A small self-supervised image encoder, trained from scratch.
Model: 32-pixel images, patch size [4, 4], width 384.
Training: muon at rate 0.0021, 6300 steps.
Data: trained on photos of plants, animals and fungi (iNaturalist), 77898 training examples, 10.4 epochs.
Rows from block 5 of a small self-supervised image encoder, named by matrix and row number. Rows with one number belong to one neuron. Each number is 128 + 24 x the weight over its row's rms, rounded and kept within 0 to 255. All counts start at 0. Numbers have three digits each. After the name is the row's rms in percent of the matrix's.
Before each neuron's rows are labels from the 100 images, of 14976, where the neuron reaches its largest size: "peak at" is the part of the image that holds the peak. Only what is clearly more common there than usual is listed. The data: photos of plants, animals and fungi (iNaturalist). In brackets: how many of the 100, against the usual share in percent.
# gate: MLP gate (model.blocks.5.mlp.gate.weight, 1024x384), inputs 96-191
# fc1: MLP up (model.blocks.5.mlp.fc1.weight, 1024x384), inputs 96-191
# fc2: MLP down (model.blocks.5.mlp.fc2.weight, 384x1024, transposed), outputs 96-191

peak at: middle right (29 vs 9.4)
gate.549 122:114088126151117148138073146134120121156130155131072128094108149154164111137055150115139138158089130138092125139098124141129128127151104115162159079087114096158128148160150141136122100114142127172171133136131095130155143105123146115158144122051101157106129119107089127136200135100142094138
fc1.549 123:134216136115155139127133145122125141121122118105178131121131118118132146106227115128120158071151127112180125127144155131119138125074108160099111162151139108173137095127109100111116123158131126077101139140129153156119112165131100118120134145179142137123149124109122179101081148167126170131
fc2.549 128:172106104121153157097104142126158171141128120166106110124091111116125113118135117094112140161113114097176134142095115126123144154163117110105077138119101104117145141147146122145135144128090112125118116163142142130128081114124141104149153135174165070075124142086142112124144172149095176173

peak at: top centre (29 vs 9.4)
gate.478 119:114146135169158125122143174088119097161143155083174142138113120157077139131099130075095139123128158131118087162124082150145153104138142163117142091142087126145173135115112109116107081132122145141138139174146119099142116116154139133126175166124124098115154120161128163136111161088125145067
fc1.478 116:129112137108103130138140096173137110147114139158126145130144097158118097170154132144165124125137101104125165098129141176093148138111140139136080103154131112142170131114108130143116159133138140148057156097097146113111136115118167139100127170113120197128119158129138113108127095151146118154
fc2.478 112:138140112148116131091113129129111116154109132138138129142108146095142137130169132124126121091131144181170105119164133165104143116151117140114116136117119126135158174119160144179126112123149113103136136130154099111132089085144154135106102123104155150101133101073088160124131134136159102127

peak at: bottom centre (29 vs 9.4)
gate.193 044:125141115118127121088148096147111101165097109150101131153144087099161095142133131131125151129161108138122136100203140130145126109130109121125151098136107133160142141130177147072141182124111144120113110141145142146146125112131151088126130110126120169132132143157144121157120131120128127115
fc1.193 044:149102137103091094136086120124115114118128134114108133143102143145153154148101127112142125101098102137168134106086100091111120127124167130131140114136138110078122158127097102104143093135167140111157099126127134135123152136137098154136107149125145091130172141126132170116141142147098106104
fc2.193 042:168107094093126129123153192111088177135096109139142117166126175138151127147143144130125093124158129153119093131099118118111137137147124116151118148116162117142102128153150089148121046155123139106119101134103103140109158125085134131088174128150131108158146119156144089171101119124153154162

peak at: bottom left (60 vs 14.1); bottom right (39 vs 14.1)
gate.49 123:123103132135100162142121126118137124143146139120133138139101102138095148112112145140123120138160123114163146179151098157123115108134121142098124072120125173138115138146104130089126119110122155109137157127090119149119150113127112098125069133125096138147113081130135173178140098138142109063
fc1.49 124:104122160143132136157126170121124113143139134133087121143095106120092116174113145131125118130111133142119137143137107162119155120110125085117145141115130130138102097129147137085141104125141183123125135122119129142105136136141122108152095094095096193162117122143118127146138151172135077096
fc2.49 122:138112121122135148180111183090111094154158114156132150132139077125115126095123159103170096127147139132083142101160117098097129122149119162103129177134092189125111150103160089155169073104148102127146126108144152133156165086128123127105143115137154145136131151150105124135104129102120139150

peak at: top left (68 vs 14.1)
gate.115 111:093130124164117122139103140119143079119133137107153178132137126163084130130131094105136149121161115168108116135149111157123089129080136148154139084167122128171118093117141153143165134097127093103130115163137120149156142106167142137152169159145099136144116120079101088121149098124094116133
fc1.115 109:164165080206192094110140147149132127107127170148134152145094138099140138123093119133131136141164141133142110125140160086163144116121084111120170127118092100117117137130126159151099143130136148155139146133115151130156119084175090111120132134117107095136184166139075113098124075153167149109
fc2.115 110:129145144120115089105113152108154115132128114078104107117115125148126130132085114128125139156139141145080201113108108139136135133160099129125135116137173112125121106139158138110135162115100142124091072136127127153175111116152136182162130097127145083103142114121150117135128119194116136145

peak at: bottom left (60 vs 14.1)
gate.416 062:113127121123123093131128131136138138178153128113062117130139104159124119101114101131130092079106123142110133132113101136138144120131163145123174144117133134101127120071139113130117161188105124141117134157146139113140120124125167165137138121130148139139131098128121204114126103131141129144
fc1.416 068:133128153143111046099125171115154103120111130114149090134123118081139100131112096145133084135109072138163110150122123102070142127146158138182127184141169106114155149147153143147157113124119122134129161136154171102126150135124071104114141131167139172157117121145106165138139115115146115109
fc2.416 065:119140103108151117141096127096120144125103114171112139117103165137133142131149160109139076106124119140143137151118127134139157126159121117148100141137105119122140116137110152105116129167166114111126102121148091147141095132170148120117140135099117120127164122160177125130156130149119125090

peak at: centre (25 vs 6.2)
gate.699 102:140113166112099111179118160170110112161126099102139156129154109116120090124102137113139126159104105136136124136086168117153155116144130120112151171137138136106141126115139147148159114111144115145155152155083102117089125168143131127106110120114124141139105175120139133153160138144094117097
fc1.699 102:141114129099130126118129169127162132108086166143105137158099162117113133116106137140123088139169116183139099125090127169086107137151131082073128097167086151131110148170143124101160129122118141122130135122124125113079172096118122124107133125084146124122145138107116116128097105131097097107
fc2.699 107:093135123146138133103086154104141111141164109140098108096110132157100118138151092121132125122064181109125144085122134117133140117155143129141081162117157153102133100091123127123125135085092155153119085130079150124116135111128115064125100111161165122127158095100114103187115098133148139156

peak at: top centre (44 vs 9.4)
gate.608 135:140140103138097153124143102101131101182157098145124162136099041090117073144144135105101125086141134147136157103101118140141098106130137147123157140127165183175141114147140119115139119109112129143075135140149115080102109110135143145106121136167148112154139148149151143178131105164135114125
fc1.608 137:140103118147165165099095070153166103037142164092132108141135138114141113158113111099131121104167142122120120136118143149117118100073159070162117103152123145128130094134118146135142159150106142120079111136107087064080132128119125096149136115154147131123159149133143117137150104117139074172
fc2.608 125:108129125154098082111139176077098104120166138093150103127146126126128171104140111120139137110123126129144149104095168131149160106118125120120123141095115150123100141085158133100116132150043123133152108107109153145164150144123113101135118182187110076130128129189167153129157124091148116099

peak at: centre (86 vs 6.2)
gate.468 139:108107108144136115082125161141121170148138093139134109129111093107167135113150152125142122166134143104129136147147167127090135148151148137157160176119130127111110081124085118156083082140124092126085157143155143136135125162070137126103133134099079135136133122116140093154101134134119113137
fc1.468 134:086118115135161110128125153131148144113135056101129107168140093146149096093130152120143167112162092121147083144141155138130125138155106154158132161095119124162139117123137150155118094120169139124129089129132147157158137119095126158091127126152144097115122132104153112135115122134146132116
fc2.468 129:103091137105130132100135085143153152151103151092185150124105140139126127107101153117127105103124119162168063172128130132152104152082188104148124115122110152102162119118160129134099133174141152100133099160096144121139135168145129095128125093097108141103132112102122129137137131123109123179

peak at: top right (63 vs 14.1)
gate.591 039:127150148135132151117083132139108168145117119149214112125124152121120167112119160138115114129124123128141105121139088172140106165128145143136155108130148139173117076125134151133160186082131119112137126102119112096127123094141125093128116154151128120108144126136152173160131151115075113112
fc1.591 042:143159118106134113120158126130133133102136108148104127139131137115148127141123138117145122124099097144114159134142119107129118098138116117120123056153156099139124087109119180127117121133135123139187141135165132119120122127123134118182120131122118122160147132141132100129142135134134125119
fc2.591 044:146124157074139135163124132112133123132162126125115110118111145092079128131097170094175127113125127145134156107144147136085107120134156089104125078121167110106110136130115144126109120173100152146149132117108170156104105119109112139130147119096133114096117143138083137119125141135140064142

peak at: top centre (43 vs 9.4)
gate.157 079:153102123136112109104133137131154094138094145157142150143115119099159160098132138124141135085134104143140155151110074112079105142092118090157117124115156108138104101132127094138136152125108165130135169151124119145157087135091143138183154118121101131124123107096113111170123116135153124146
fc1.157 075:132114097113125073197086138095144105149106145139163116135091143095124188154162080122138158102134129138140160172099110123117127102104126121147137075146161127149130111133138116103123120102112149160137122067094093156180089119116096133137138125131111152127116169121095148196115122121079121123
fc2.157 076:112091141123144124144111126150156110119129159148103121134144129113168055116147188148126204121130099153109149127122150128135131139153104158151099140142180131113116117133146115127152103123139072153154109133141123105121169162129116103131079171183154085101103113105146124092098098197126108097

peak at: bottom right (47 vs 14.1)
gate.717 122:096094136153124141139134166126150125146153136123160171108167086143156137113120115128144142158155075177119163102154129082153124104090114118131127136118142104146091183159121145121157133130121083094118135141126159071175115135147109111138114175111101113161144108125124119147132055152130136146
fc1.717 114:102073136175093092158143148122124144177144127146174127111152110142133151143087128131114146145159094165095129133156123107150136117093106146118131157084130066123102172133134118121136129134132082082123124146177104099172117113115111127093092124115069156163127116120113124155137091123110123114
fc2.717 124:154136081163131140123120127124129158123134100151098126195118084081153167103122132142117108179118129092131154080132151070154159116118112085096122135124121082102136145131089093168148111151124126145127138110149147165133102140147153133156116134114114155167128137146097120130148145122111095103

peak at: middle right (26 vs 9.4)
gate.590 116:131127083105156188087135139097102060141169171129109118133093136159124142124188139063123144117085113130141130153107108154130146107120138139149121142141099121080131132141152096157144128127204134117100098089149131135120105089115125116129140135125137159119140094159090067074090146163143118084
fc1.590 116:095092078132149174111141106106116090114161131127147150079122118121126103101122138134175084113135130146149152178144114132138146157151144129157139098168114112129111096125128122113095120125172100138111142129158136154123134099110072147129121075101143146130096151160102110121121123159134075136
fc2.590 108:097128092126133164140098126125175132088094117145159109129133159122128136140148099126100112093120098149156114155101130085183133120148111121150118193104147155132126171147086129124121150148137142111174112133178124139127106092127154161164103155126155105174110136152136110134113140113097148112

peak at: top centre (26 vs 9.4)
gate.742 076:087174143113173133145120121125162116117134191178120125132137131162110154121133124151128109131135124126144120100112161160105131099154111120096118141144107084115152120134150124137108091099124112146139100156100107118074123151131120124153133090108115106104127110113158119118093115152120130123
fc1.742 080:161122104107119166108128155117102173071120121076131141107160154111120169156112140137125144146129160114097155138127108098105099125106136083115121114153124136141136089151158171149175152130118163150133089138132120105157114131117145104130136172153117108133139109102136142093116119124139134112
fc2.742 088:132138141191113121172156114127104127168109135109105138146136129176145126111162151147142122090114094152132134111125126150105125129134139141131151134112137164171137125068122141113116169076123128125136156149118104103129110171127123114142091169135143092148124142134114171160194116119125128119

peak at: bottom centre (28 vs 9.4)
gate.343 127:111120149135153125138129098123129136135104119137124095113182130161118165124120140176123088120130152139119121100095115142123164123134098078119140126143123139127130113079157116143131105120158125115121141124136109122166142149143097143122130070129148096143117128169109170140139082134123154116
fc1.343 124:118117114092120136121129098123111130113120147108118112144145118125069115160151114127119122124129146141124129082157127124127146132108125138114137135123124166117111087079130088106135086120142132122155130117156163151191130137131149137094107069178124116169119157110072137119134117134131119111
fc2.343 125:133156115090115106105167142133175133120158172102109126130112150153120120131150147135131106151109173098142116144154117107120131121181118124138149168122154104108179129111099120121166122159106110157102151141119113149116120109102136150107096141090112170130191121130159124116113109139112112140

peak at: middle left (37 vs 9.4)
gate.177 122:124145081117128086093102157164109127118119078137117130142135084133138149089127123132111108134119124114101147100132108088116129148126095149155086093164132161106161111140131126139128135097109119119153122142134128133147095129125110108122085103091129122094117107106146134107142153139132159126
fc1.177 131:128136117110102097107135118096105136117156107141099137123181132120123113147139104121113122129115143136083111112142116126116153161134132129169097116172142173141126145099109126109124110143119075144139114172106144193134140123153138150149108131102116103136097141126147108154135111178136126153
fc2.177 128:136099097107133123147140116142099147131097140109141158133143101089121148129128143133101150112137126156110155112140128145089133138111091128149113082160125113122106117138118142119131093166122128106158162149156104165142143142088113106134106155119141109122144142095095075119102136130105103140

peak at: top left (49 vs 14.1)
gate.651 132:124144116125134082123102133186153137117107113143118156101119114156131127126119071169140138105128167143106139117121108102137141107101128072108110146119109131164125132159136155182157149135120109140141144122133163146174096146068100104095192157134135131089094141148145142105130144148147111115
fc1.651 136:104163124106148172151113148167150115112152147086117109098120133141096106143145111182118109113085101162114168149098142122132129087073081082095112104121110147146132138131128136170153156161107115139109128111097157156162115104133115143123166114122147108123101171127162152104142149125083099137
fc2.651 139:131148112104149136157141152142122130132097142183123106089151178148131145175090156104133141115114162114115121133130140160131152118130113108087141165140119080073130125134096151111107092134104107112131114105117168153136132110121129129149105129156112117133155152127108127140112115148135100162

peak at: top right (39 vs 14.1); top left (35 vs 14.1)
gate.465 124:112074115091144119084145116129132131152106121129087131114157095083179166133114154126109149160123128129116091120114129157097115099141118190132109147127145115104141150125150106122139159126165163150146110141126101147114122146125125163137131065117089131135089070091137137132099140120161147104
fc1.465 122:141119140101118149123135131123153154104154111103110145080144162102152102099165129126122117104127123154179133161116117156122098135150135151145107166122142131144082138119159128159153159204116128089166134107139147132145100146124083084109140113129110141099121124128122110120124180109177121092
fc2.465 123:161099147100120077076159141141109099119096117093148126110104122136136147134146118140128102138144126117098129127130131131106092136138117137083110137111129164119110149151156125088150134134166124122152130117127135170125094166106167159160131102132109140168154096122183125116094128109150098091

peak at: centre (65 vs 6.2)
gate.422 128:106106121135128134177177108140104099159149128121161142145081164137113167125170110150113150102090173083131139127140141125170106162128158152117152128110183158170140070132123104154152108090099109098125184104116134148134125116088158130100151132148167115119105143077151149135141120147102131107
fc1.422 127:080088135182123113127134122147154132143137134118124128102102132109076144107121093143127142117126172083143103123143157131133119163146121124156117086132153149133099153117129078146187132127114117115132188110120134109139145134113155091121120113098163120120095156133136138120160147102093159111
fc2.422 128:167126105165141131123128085158152132107169110134168135120115148108126089136151132120123142122127133125147155156142157135174178152088151131154165130117124147118123181121139130082097115082109089095143128144154116133113146113097108107124136118149115188140156098153092147161108148116105143149

peak at: top left (42 vs 14.1)
gate.460 116:169148133143134139089116150125150077145143116136174119143118164149082139117147139124147131131126152155171137105158111093131112088154111165148122136123148120133130129151130136123120137080098113091172171143177135126096154116128127129148125162116066161128121096137129116125118088149103113153
fc1.460 111:145136101153160142118126141113154144127155137135179121122122131094129152078145089126119145115110098123109115133173098187120134165121118130104113135112115117134139113109132113112181162105112119127072165110174137146120107116125125119136100140130143099116119125107114158124115173134123161119
fc2.460 111:090104138110134123125131128110133149086149134138114118078136132112107116119089098118154161183142155111146120116121134112118100129159103159115102130132121150180108093122112147186092148157142167101158105150134147102145148136100118121144113133159158179136130106155174133126135153153115115140

peak at: middle right (32 vs 9.4)
gate.741 068:085138162095105118170119173133121124156122153134153117163103102112155109110180147160121140128116120110123100130072174152158122132110150081152118149150152139099139165149096127109139131146123149131146102151104144193138145127113130137106132126081131122140130119084149147111096174145139149117
fc1.741 071:112136124115115095126117153194116106117152196120152117128130150115120157128120112104118170147088183138128122149133151156127106116102154103123123136137119099137138155182129139097149139131136152161127106158119161185140154127119121130107124126117130134147083137098159116088142147110131100167
fc2.741 076:137124130196148143120111139123127143138119146120144120142112074125142139106137145105140083100147105115125143094117114165152122139132117104169121122095103106118144143100098125162093126111125125152130109108107142097171153123118169151146123175161131134104158143113086072105169098123097123116

peak at: top right (34 vs 14.1); middle right (26 vs 9.4)
gate.641 032:103115141118116172156071128125079182094149097135129156153118124143163159127141160126129183149140156115103147106161130113126102139149142149175154138064093120103105126170074124128112159116164084147145145103135139121118097090153136121171154139132125160131129113100112105161111125121101163146
fc1.641 033:130137118165124143185116169124071111119110139153119151126095116146135142134133112157154101146160118133125172134124105144100124097161156105117133172147159138131117145151112124113111138146135164145167150105142099152122104127135096112119071141119127143144167135143125146154127115108129164093
fc2.641 033:157120077113131152154094163147120153142083149147152148129122091099154123110098116128094132150156127123135108153088120156114125118141161153156124101107107103102123130108138134134104112139107101103136127109144127146148147123175152100168111116143129144151124132114142088104146110147178122102

peak at: bottom right (37 vs 14.1)
gate.261 056:114160119126098133131126124175134108160116122114165167157153115135135164193118119097110126128148113128098120047174126119110074165133136124084120153114100118093159150174147134090117133139122137131121147192165127097128110125140098115136107089139155110149149105124102103127130122104136119142
fc1.261 060:170129114104123111107155127185137118117090130134129115090139138135134144174155143122118121145134140145109127064153157101120133117107147082109140120117120109077131133152157094130146106143132123126149153152083123076207115147151110143134155089129127163145134109121086096119141110128134118161
fc2.261 054:149133132148146136129142139113139161144137076145129102162137099132130146159162143149131125111137157163096128112072090152090164098145121103145116146152140113169131127125132132089124148120124165121166119113125122156122107115117116133110123066111075140126108089170138122091138137122126090119

peak at: middle left (41 vs 9.4)
gate.622 066:128175142145166125101129099139097091128175113088091115086142114070100166123114109099146142095108103117122118146117128133141163125133095128134157117128106127148191137107097142115151138150157141112139117134117121141091110123111127091074099140128086089127114128120107132113134136131061132107
fc1.622 066:100184150105095160146109090142105106157147135100135129123119136146111105168134140123132156085122106176152113112160114100126118102105097156116106102148141171126158146122154125107148121118133133119115107129123110131109163090113172082089155124128111112117129089127130157109151122146098158145
fc2.622 068:105163161178109152093135141122152135125124116111131153102140095143109103136109123101131095116102092135140156123106132131096120085105101107170162123113132125096148143091117124126104115080083149133135129140134159152109145118114100114115118140120093095091135133097112107148102090131121150135

peak at: middle right (29 vs 9.4)
gate.332 135:125108137096124129131142112160126124090085084126104147085120118146097165128129127168108164120121127125142162143129146137139105138128145146147122174073169096185116073155160148127146107147127133162123146112114125150162102075141108124111092105097126106134140128167149170104069129176122150114
fc1.332 135:122127134134124124107132073146084127169196123141112149152082099134096120120166163134138159130171121143117082136131123102166116167137132123175119154145098141078089128106124143106176137145123153114115166110142145138094107115153147131120131111101098153125145115096081119137174143162109112146
fc2.332 127:118138160136161157163130121161124120126146164127167097115183137125113061107141102133124124110095100109140142145171098152132148133171127117082064113138141151124117099152118098087095120159143147121199093096132184160124127086146166088129115107164133163169157138095134111127133117108164149127

peak at: bottom left (50 vs 14.1)
gate.170 100:139094144163135134097144092140121107139146138132133112137130114133101096113154122127117117135130142158126094125149118184094148148123113117131149089119112134146143144122147126089158174117135129114128127128117046113116126136108116139143121126080131129124145154095127096112164195097168103085
fc1.170 098:120059115173115119135144105125132154133158127135132156127161111148108093130124123119132138133129134135162116133145102161083100125141101131127160140114108142115130159125121125135156138083129088132106132118130093168106140161111119163163136149118159092151126147143106155078149152124171115072
fc2.170 093:119143180164150151119121178169109044102109122132156128121127072103131104102120139124164110092131142142120130111105146109114070111150099126119140105097150085183148098118148128113116073136146103116140126133109160122128152128133150131102123113152157149151118110095155098129115138121138127114

peak at: bottom centre (30 vs 9.4)
gate.143 093:118143149103141107156116093142150129098109137110144156131102126122115127144147153132133127095135107166113143110169134103165089152104112142120145187109130100153107130145143137179132144084126141083148100085161129167128121149131097096140104100115111099111140110135122115113120152120142172069
fc1.143 090:152119089179118134131102171078114124153122114191154117129128195131093159151138145168122134120123130117145103096122131153103140124114138132125130105126124136118148117101150110126145167095144152151130146120097094072089082127098177120122109139167124127141155110115147153110128137155153104164
fc2.143 098:153126093133111113132146101126116094150155139135110117120097138131126087115134129147108131116088135140147107148161123146127145096111113166134145161131149158149184087167095139126136158163123099092089094122131132134107102122163120144097104109113114120120099129141110128164124140133108140114

peak at: middle right (49 vs 9.4); middle left (31 vs 9.4)
gate.285 070:153146124138168133153133145126138128135153134158163103054144172108115072104171130120155138150117160154127147118169128160101145176121084118108102116180098131171126132114112098124145110068156080129105164100124163108116120146126146132125125185125113136115128142137134113149132144142088132090
fc1.285 073:124146149126103163128123139112133076145111122149092150164120108133118076121109111145134170111134099092149204116101139109131084167046143172141147127115154104088077111125124095111119170137142147108098124120143117168124169124115144107144132099155121158138132137093123124172119114103148113134
fc2.285 074:132092101115086128123086131112076090143173140118106144125116111152114151128141094140086128118161143097147173166189118167095150126127139103074125118135062115134121125124125132079100163093127120140114142130098136107103135115107115143104075129123114160123121099119067143163146111154154129120

peak at: bottom right (43 vs 14.1); bottom left (34 vs 14.1)
gate.180 040:132136126111097142126122100127122144087093147123159119146087131166147141132082110123081079172119139145131136128129086130168165160115110128108128067137138116162129116118157146136121106174127129114121152099129107142145122068111129137113146141157113141131120140130119145161122100113150183092
fc1.180 041:111149119124093127099102146140109125175112137147162119130163147086175140144130112154166086093145142136116129121117144081094139066141142147140104170123111093052119134128079149116150131088122111126155151132156115113152135115134147119142102139138135129139127110108140126128143171103147150149
fc2.180 042:148135129150109117116107124103172124090134159120138127122145184110141095109134100108146136137123139119185122151136123089125123125110118128129146117175131101145164152065090118133145165173131100087139135114130140168153150123148144131074097121084148106140149089086082121148168186141125143132

peak at: top left (49 vs 14.1)
gate.51 077:134121118160141159141128114145108157145139128110140117115104080118107117123079169136171111101122127149109075119154096164103080123132119155112147083102103135128067096117157141127124122119134143106102111148106149137106128146103083126141097123120105116162106099105129185126103130126107103173
fc1.51 075:112124165141131146149121142138142130131129114147115136127075136160093117115139088116097135086111151117131142141125159137114167123110119141127116136113177094197150140147134119108104089121139147147132094133162120140159138128094131111144158144108155146110123151118097096115122159134129114123
fc2.51 072:097155126146127123155158148172110154150125128122176125144175166104171126097157155160135098118139103140113099138132123145097127137137184132173118123122086121140144102151125121085160144181157090112103143132101156173159117101116139138086152110140089087099091137128138112132168122134151150143

peak at: middle left (52 vs 9.4); middle right (37 vs 9.4)
gate.197 111:159107129127135125131141117162081159148104116134168133128120095102103135127159126131140116169148167132152150134137116092159116153120079128134159143122109155140148121140109159132105134132129161058149150106147148103092117139126136120117144135127108153134167163159135066155113090145123117135
fc1.197 114:072116108137149117092124126130149126139149148126119105108127135116109120126117112142080122145088125121145128123096097133141087162142135145096113116173147145100134091156133129117163104126136085141126152175128144119168097122093146143113143155165135073132131102089171137139145160144153145117
fc2.197 117:127119164104127103139130147074100133116117128111139167122107122161165107154140120130122128103143138128163134132153121083151128102130108117157088160102134142138112128149115140117138104122128117090131120152078150109147102109107118118134147105109116101140148148121144208145118164121114122164

peak at: top left (42 vs 14.1)
gate.52 108:074111137121144125121120119124131143168158168108174148121161126131099125178134134164083114102151136105158128134131110097133107164094125138113092147133158094112096118164133166146138158163113105125124151162170126149116141108126112172126132148126129130163114118132170131148135108117139112143
fc1.52 105:109134143167141148112148108121115162137157148123103135138131108144119122148113113141101103108100159109111112123148106117094088134137101150114181118104130187134142129091085124144119178131141152154180150148142160128103112156083124138178144169164125101135123143117133125130125155131160174106
fc2.52 105:138137136112126117161123082133121117117127078182129156084142108145155168140152139150121168150166189157153161107164169152136137134105122144146116157168160103117152128127105123108117128103153115135130097156142108155119155151089155152116139150141155123109117076113133125146121147136128118141

peak at: bottom left (65 vs 14.1); bottom right (32 vs 14.1)
gate.599 112:149130095145144171079138142137146129144099133140126143130128138140108100150101085137135127100168089124130156134149092122150156128140149144118150131121110147129135124135124137093149171122135143124123130100123095110083115045144108085134127088136107122140119135178171116109177113135142176128
fc1.599 116:115155133124150111127123136131145135150132102136141119165143112128123133127126171106128105099162112102149112135141123144134117090136136128158151088127162146130071156126131105091156132103138090187114175091159155183149123172171120142106111128088137117166168121097118127166085145147114142113
fc2.599 123:144128133139153149129131151151158096183114116092088122123173127143117112103158134144111078139136127091112162154144143139137137128117133119151143136155124143126171121144139092136163125153138142123119136135109111154159104101141098126113113120126171131181114125162094148111132178140167131140

peak at: top centre (59 vs 9.4)
gate.144 030:101151169155116111120152133101159137145111129094092140125121132138115121094173111134156122140143129127095145099109093145135128147084126114110111106112089123148120098143158144168139148159114146130166123178142099154132149107148134141171112112150087177110101166130154102132144095109159130098
fc1.144 032:162146098127094127158139129118112122122093139111114137122168144141170111083117151133156095158137113096101156100150139106152103118151108144141103122085145163096116101102120126166115122119093145120090162147077172157124083135197106136089154107127124136119142143127113134144176130121161123112
fc2.144 032:117124149129104122161116136104152111148131093154135139113108185104127120113139117125163138143061103106142146118177118107146100155113146140118103078109134111152157130122133105128157101170158131158091133095113186106128134127115104140131125151112150133142128131132151111094129103158121139165

peak at: bottom right (36 vs 14.1); bottom centre (25 vs 9.4)
gate.408 067:124160109116141126134099104135130180114118085140110158169140145171127132118134122107140157132168129128141131129143134096123111168126113136100125120100123124139119126140124089149129148071128099102101112135125074131157177153099100099128102124130158148113170130142104102134093164222097100132
fc1.408 069:121112070126106155112161124082161137145101119112188152084089151107162122151113133186127098098097165114150133173125120131095116155111147127163166170162107084077111131131076166145157109195117154138102161116134115083084119119140129150130181149146133120115087114133104127130108135081156189142
fc2.408 072:124122130089120107120114177106128146142148119089138162077125165145165139097132105113076104137134117084122104099159108085128117108107106118118124148079129145136145149158127132121112197123122105126156145105114111151109129137110148133147062117146145137100169149129158155157097110128152117097

peak at: centre (39 vs 6.2); middle right (29 vs 9.4)
gate.761 155:182151101095105090114120117160158090125097109152148096110153138109172119149121123163171106100129145182133151111126128114112113124147068133090129135125113118116158127164112146114140087130136146127113147133139166121130158135147104176109139109142163126133157160151112134105147121109124102140
fc1.761 151:122120152112150141134117138140146156096135124112088145136125137118099114099129143121136149190133132136128121109127098128164156174109178106127110062155153109099107117087127134126085205108103097133137130153154100139108105148119097115140091152115125156102118126132161106111116134199150133150
fc2.761 145:164119128152128139149142156110135117116152158143064143050120115124155147145072131115095081104136129119127127128202118126151144098136198106084145158144127113105098087130096124100117129168147111147112116135168114097115126089145117139114141121086126168133162122142129126120128100118144149138

peak at: bottom right (38 vs 14.1); bottom left (35 vs 14.1)
gate.548 132:133138133112162140124112163115076132111102141146147135134159092118122102131146105111101082126127117165124191111162113086114092111114147139141087161112118118092122154120170127138130121170065129120132165114118124161102117129169128077134133117150174149167094157137139065183122097116114116134
fc1.548 140:108139112127096134099178103116162151090147108128124152155111136120119130128125117122129127142143150099088090124130127163128165133105140109130143075157098140130163100138113157164098104137163131148120092107126099118131125159111139140163130148145084145106120096120152164105159158119090093107
fc2.548 140:125136130105116095156120127145120087160110115140141163101125127102129104132089116084107135135103181095096147112131122135116149088186149106123107120143130145093154134175113121156081156136148136106171122121113131134180089131102116145125154165108135122103160079070154099089145137121117124163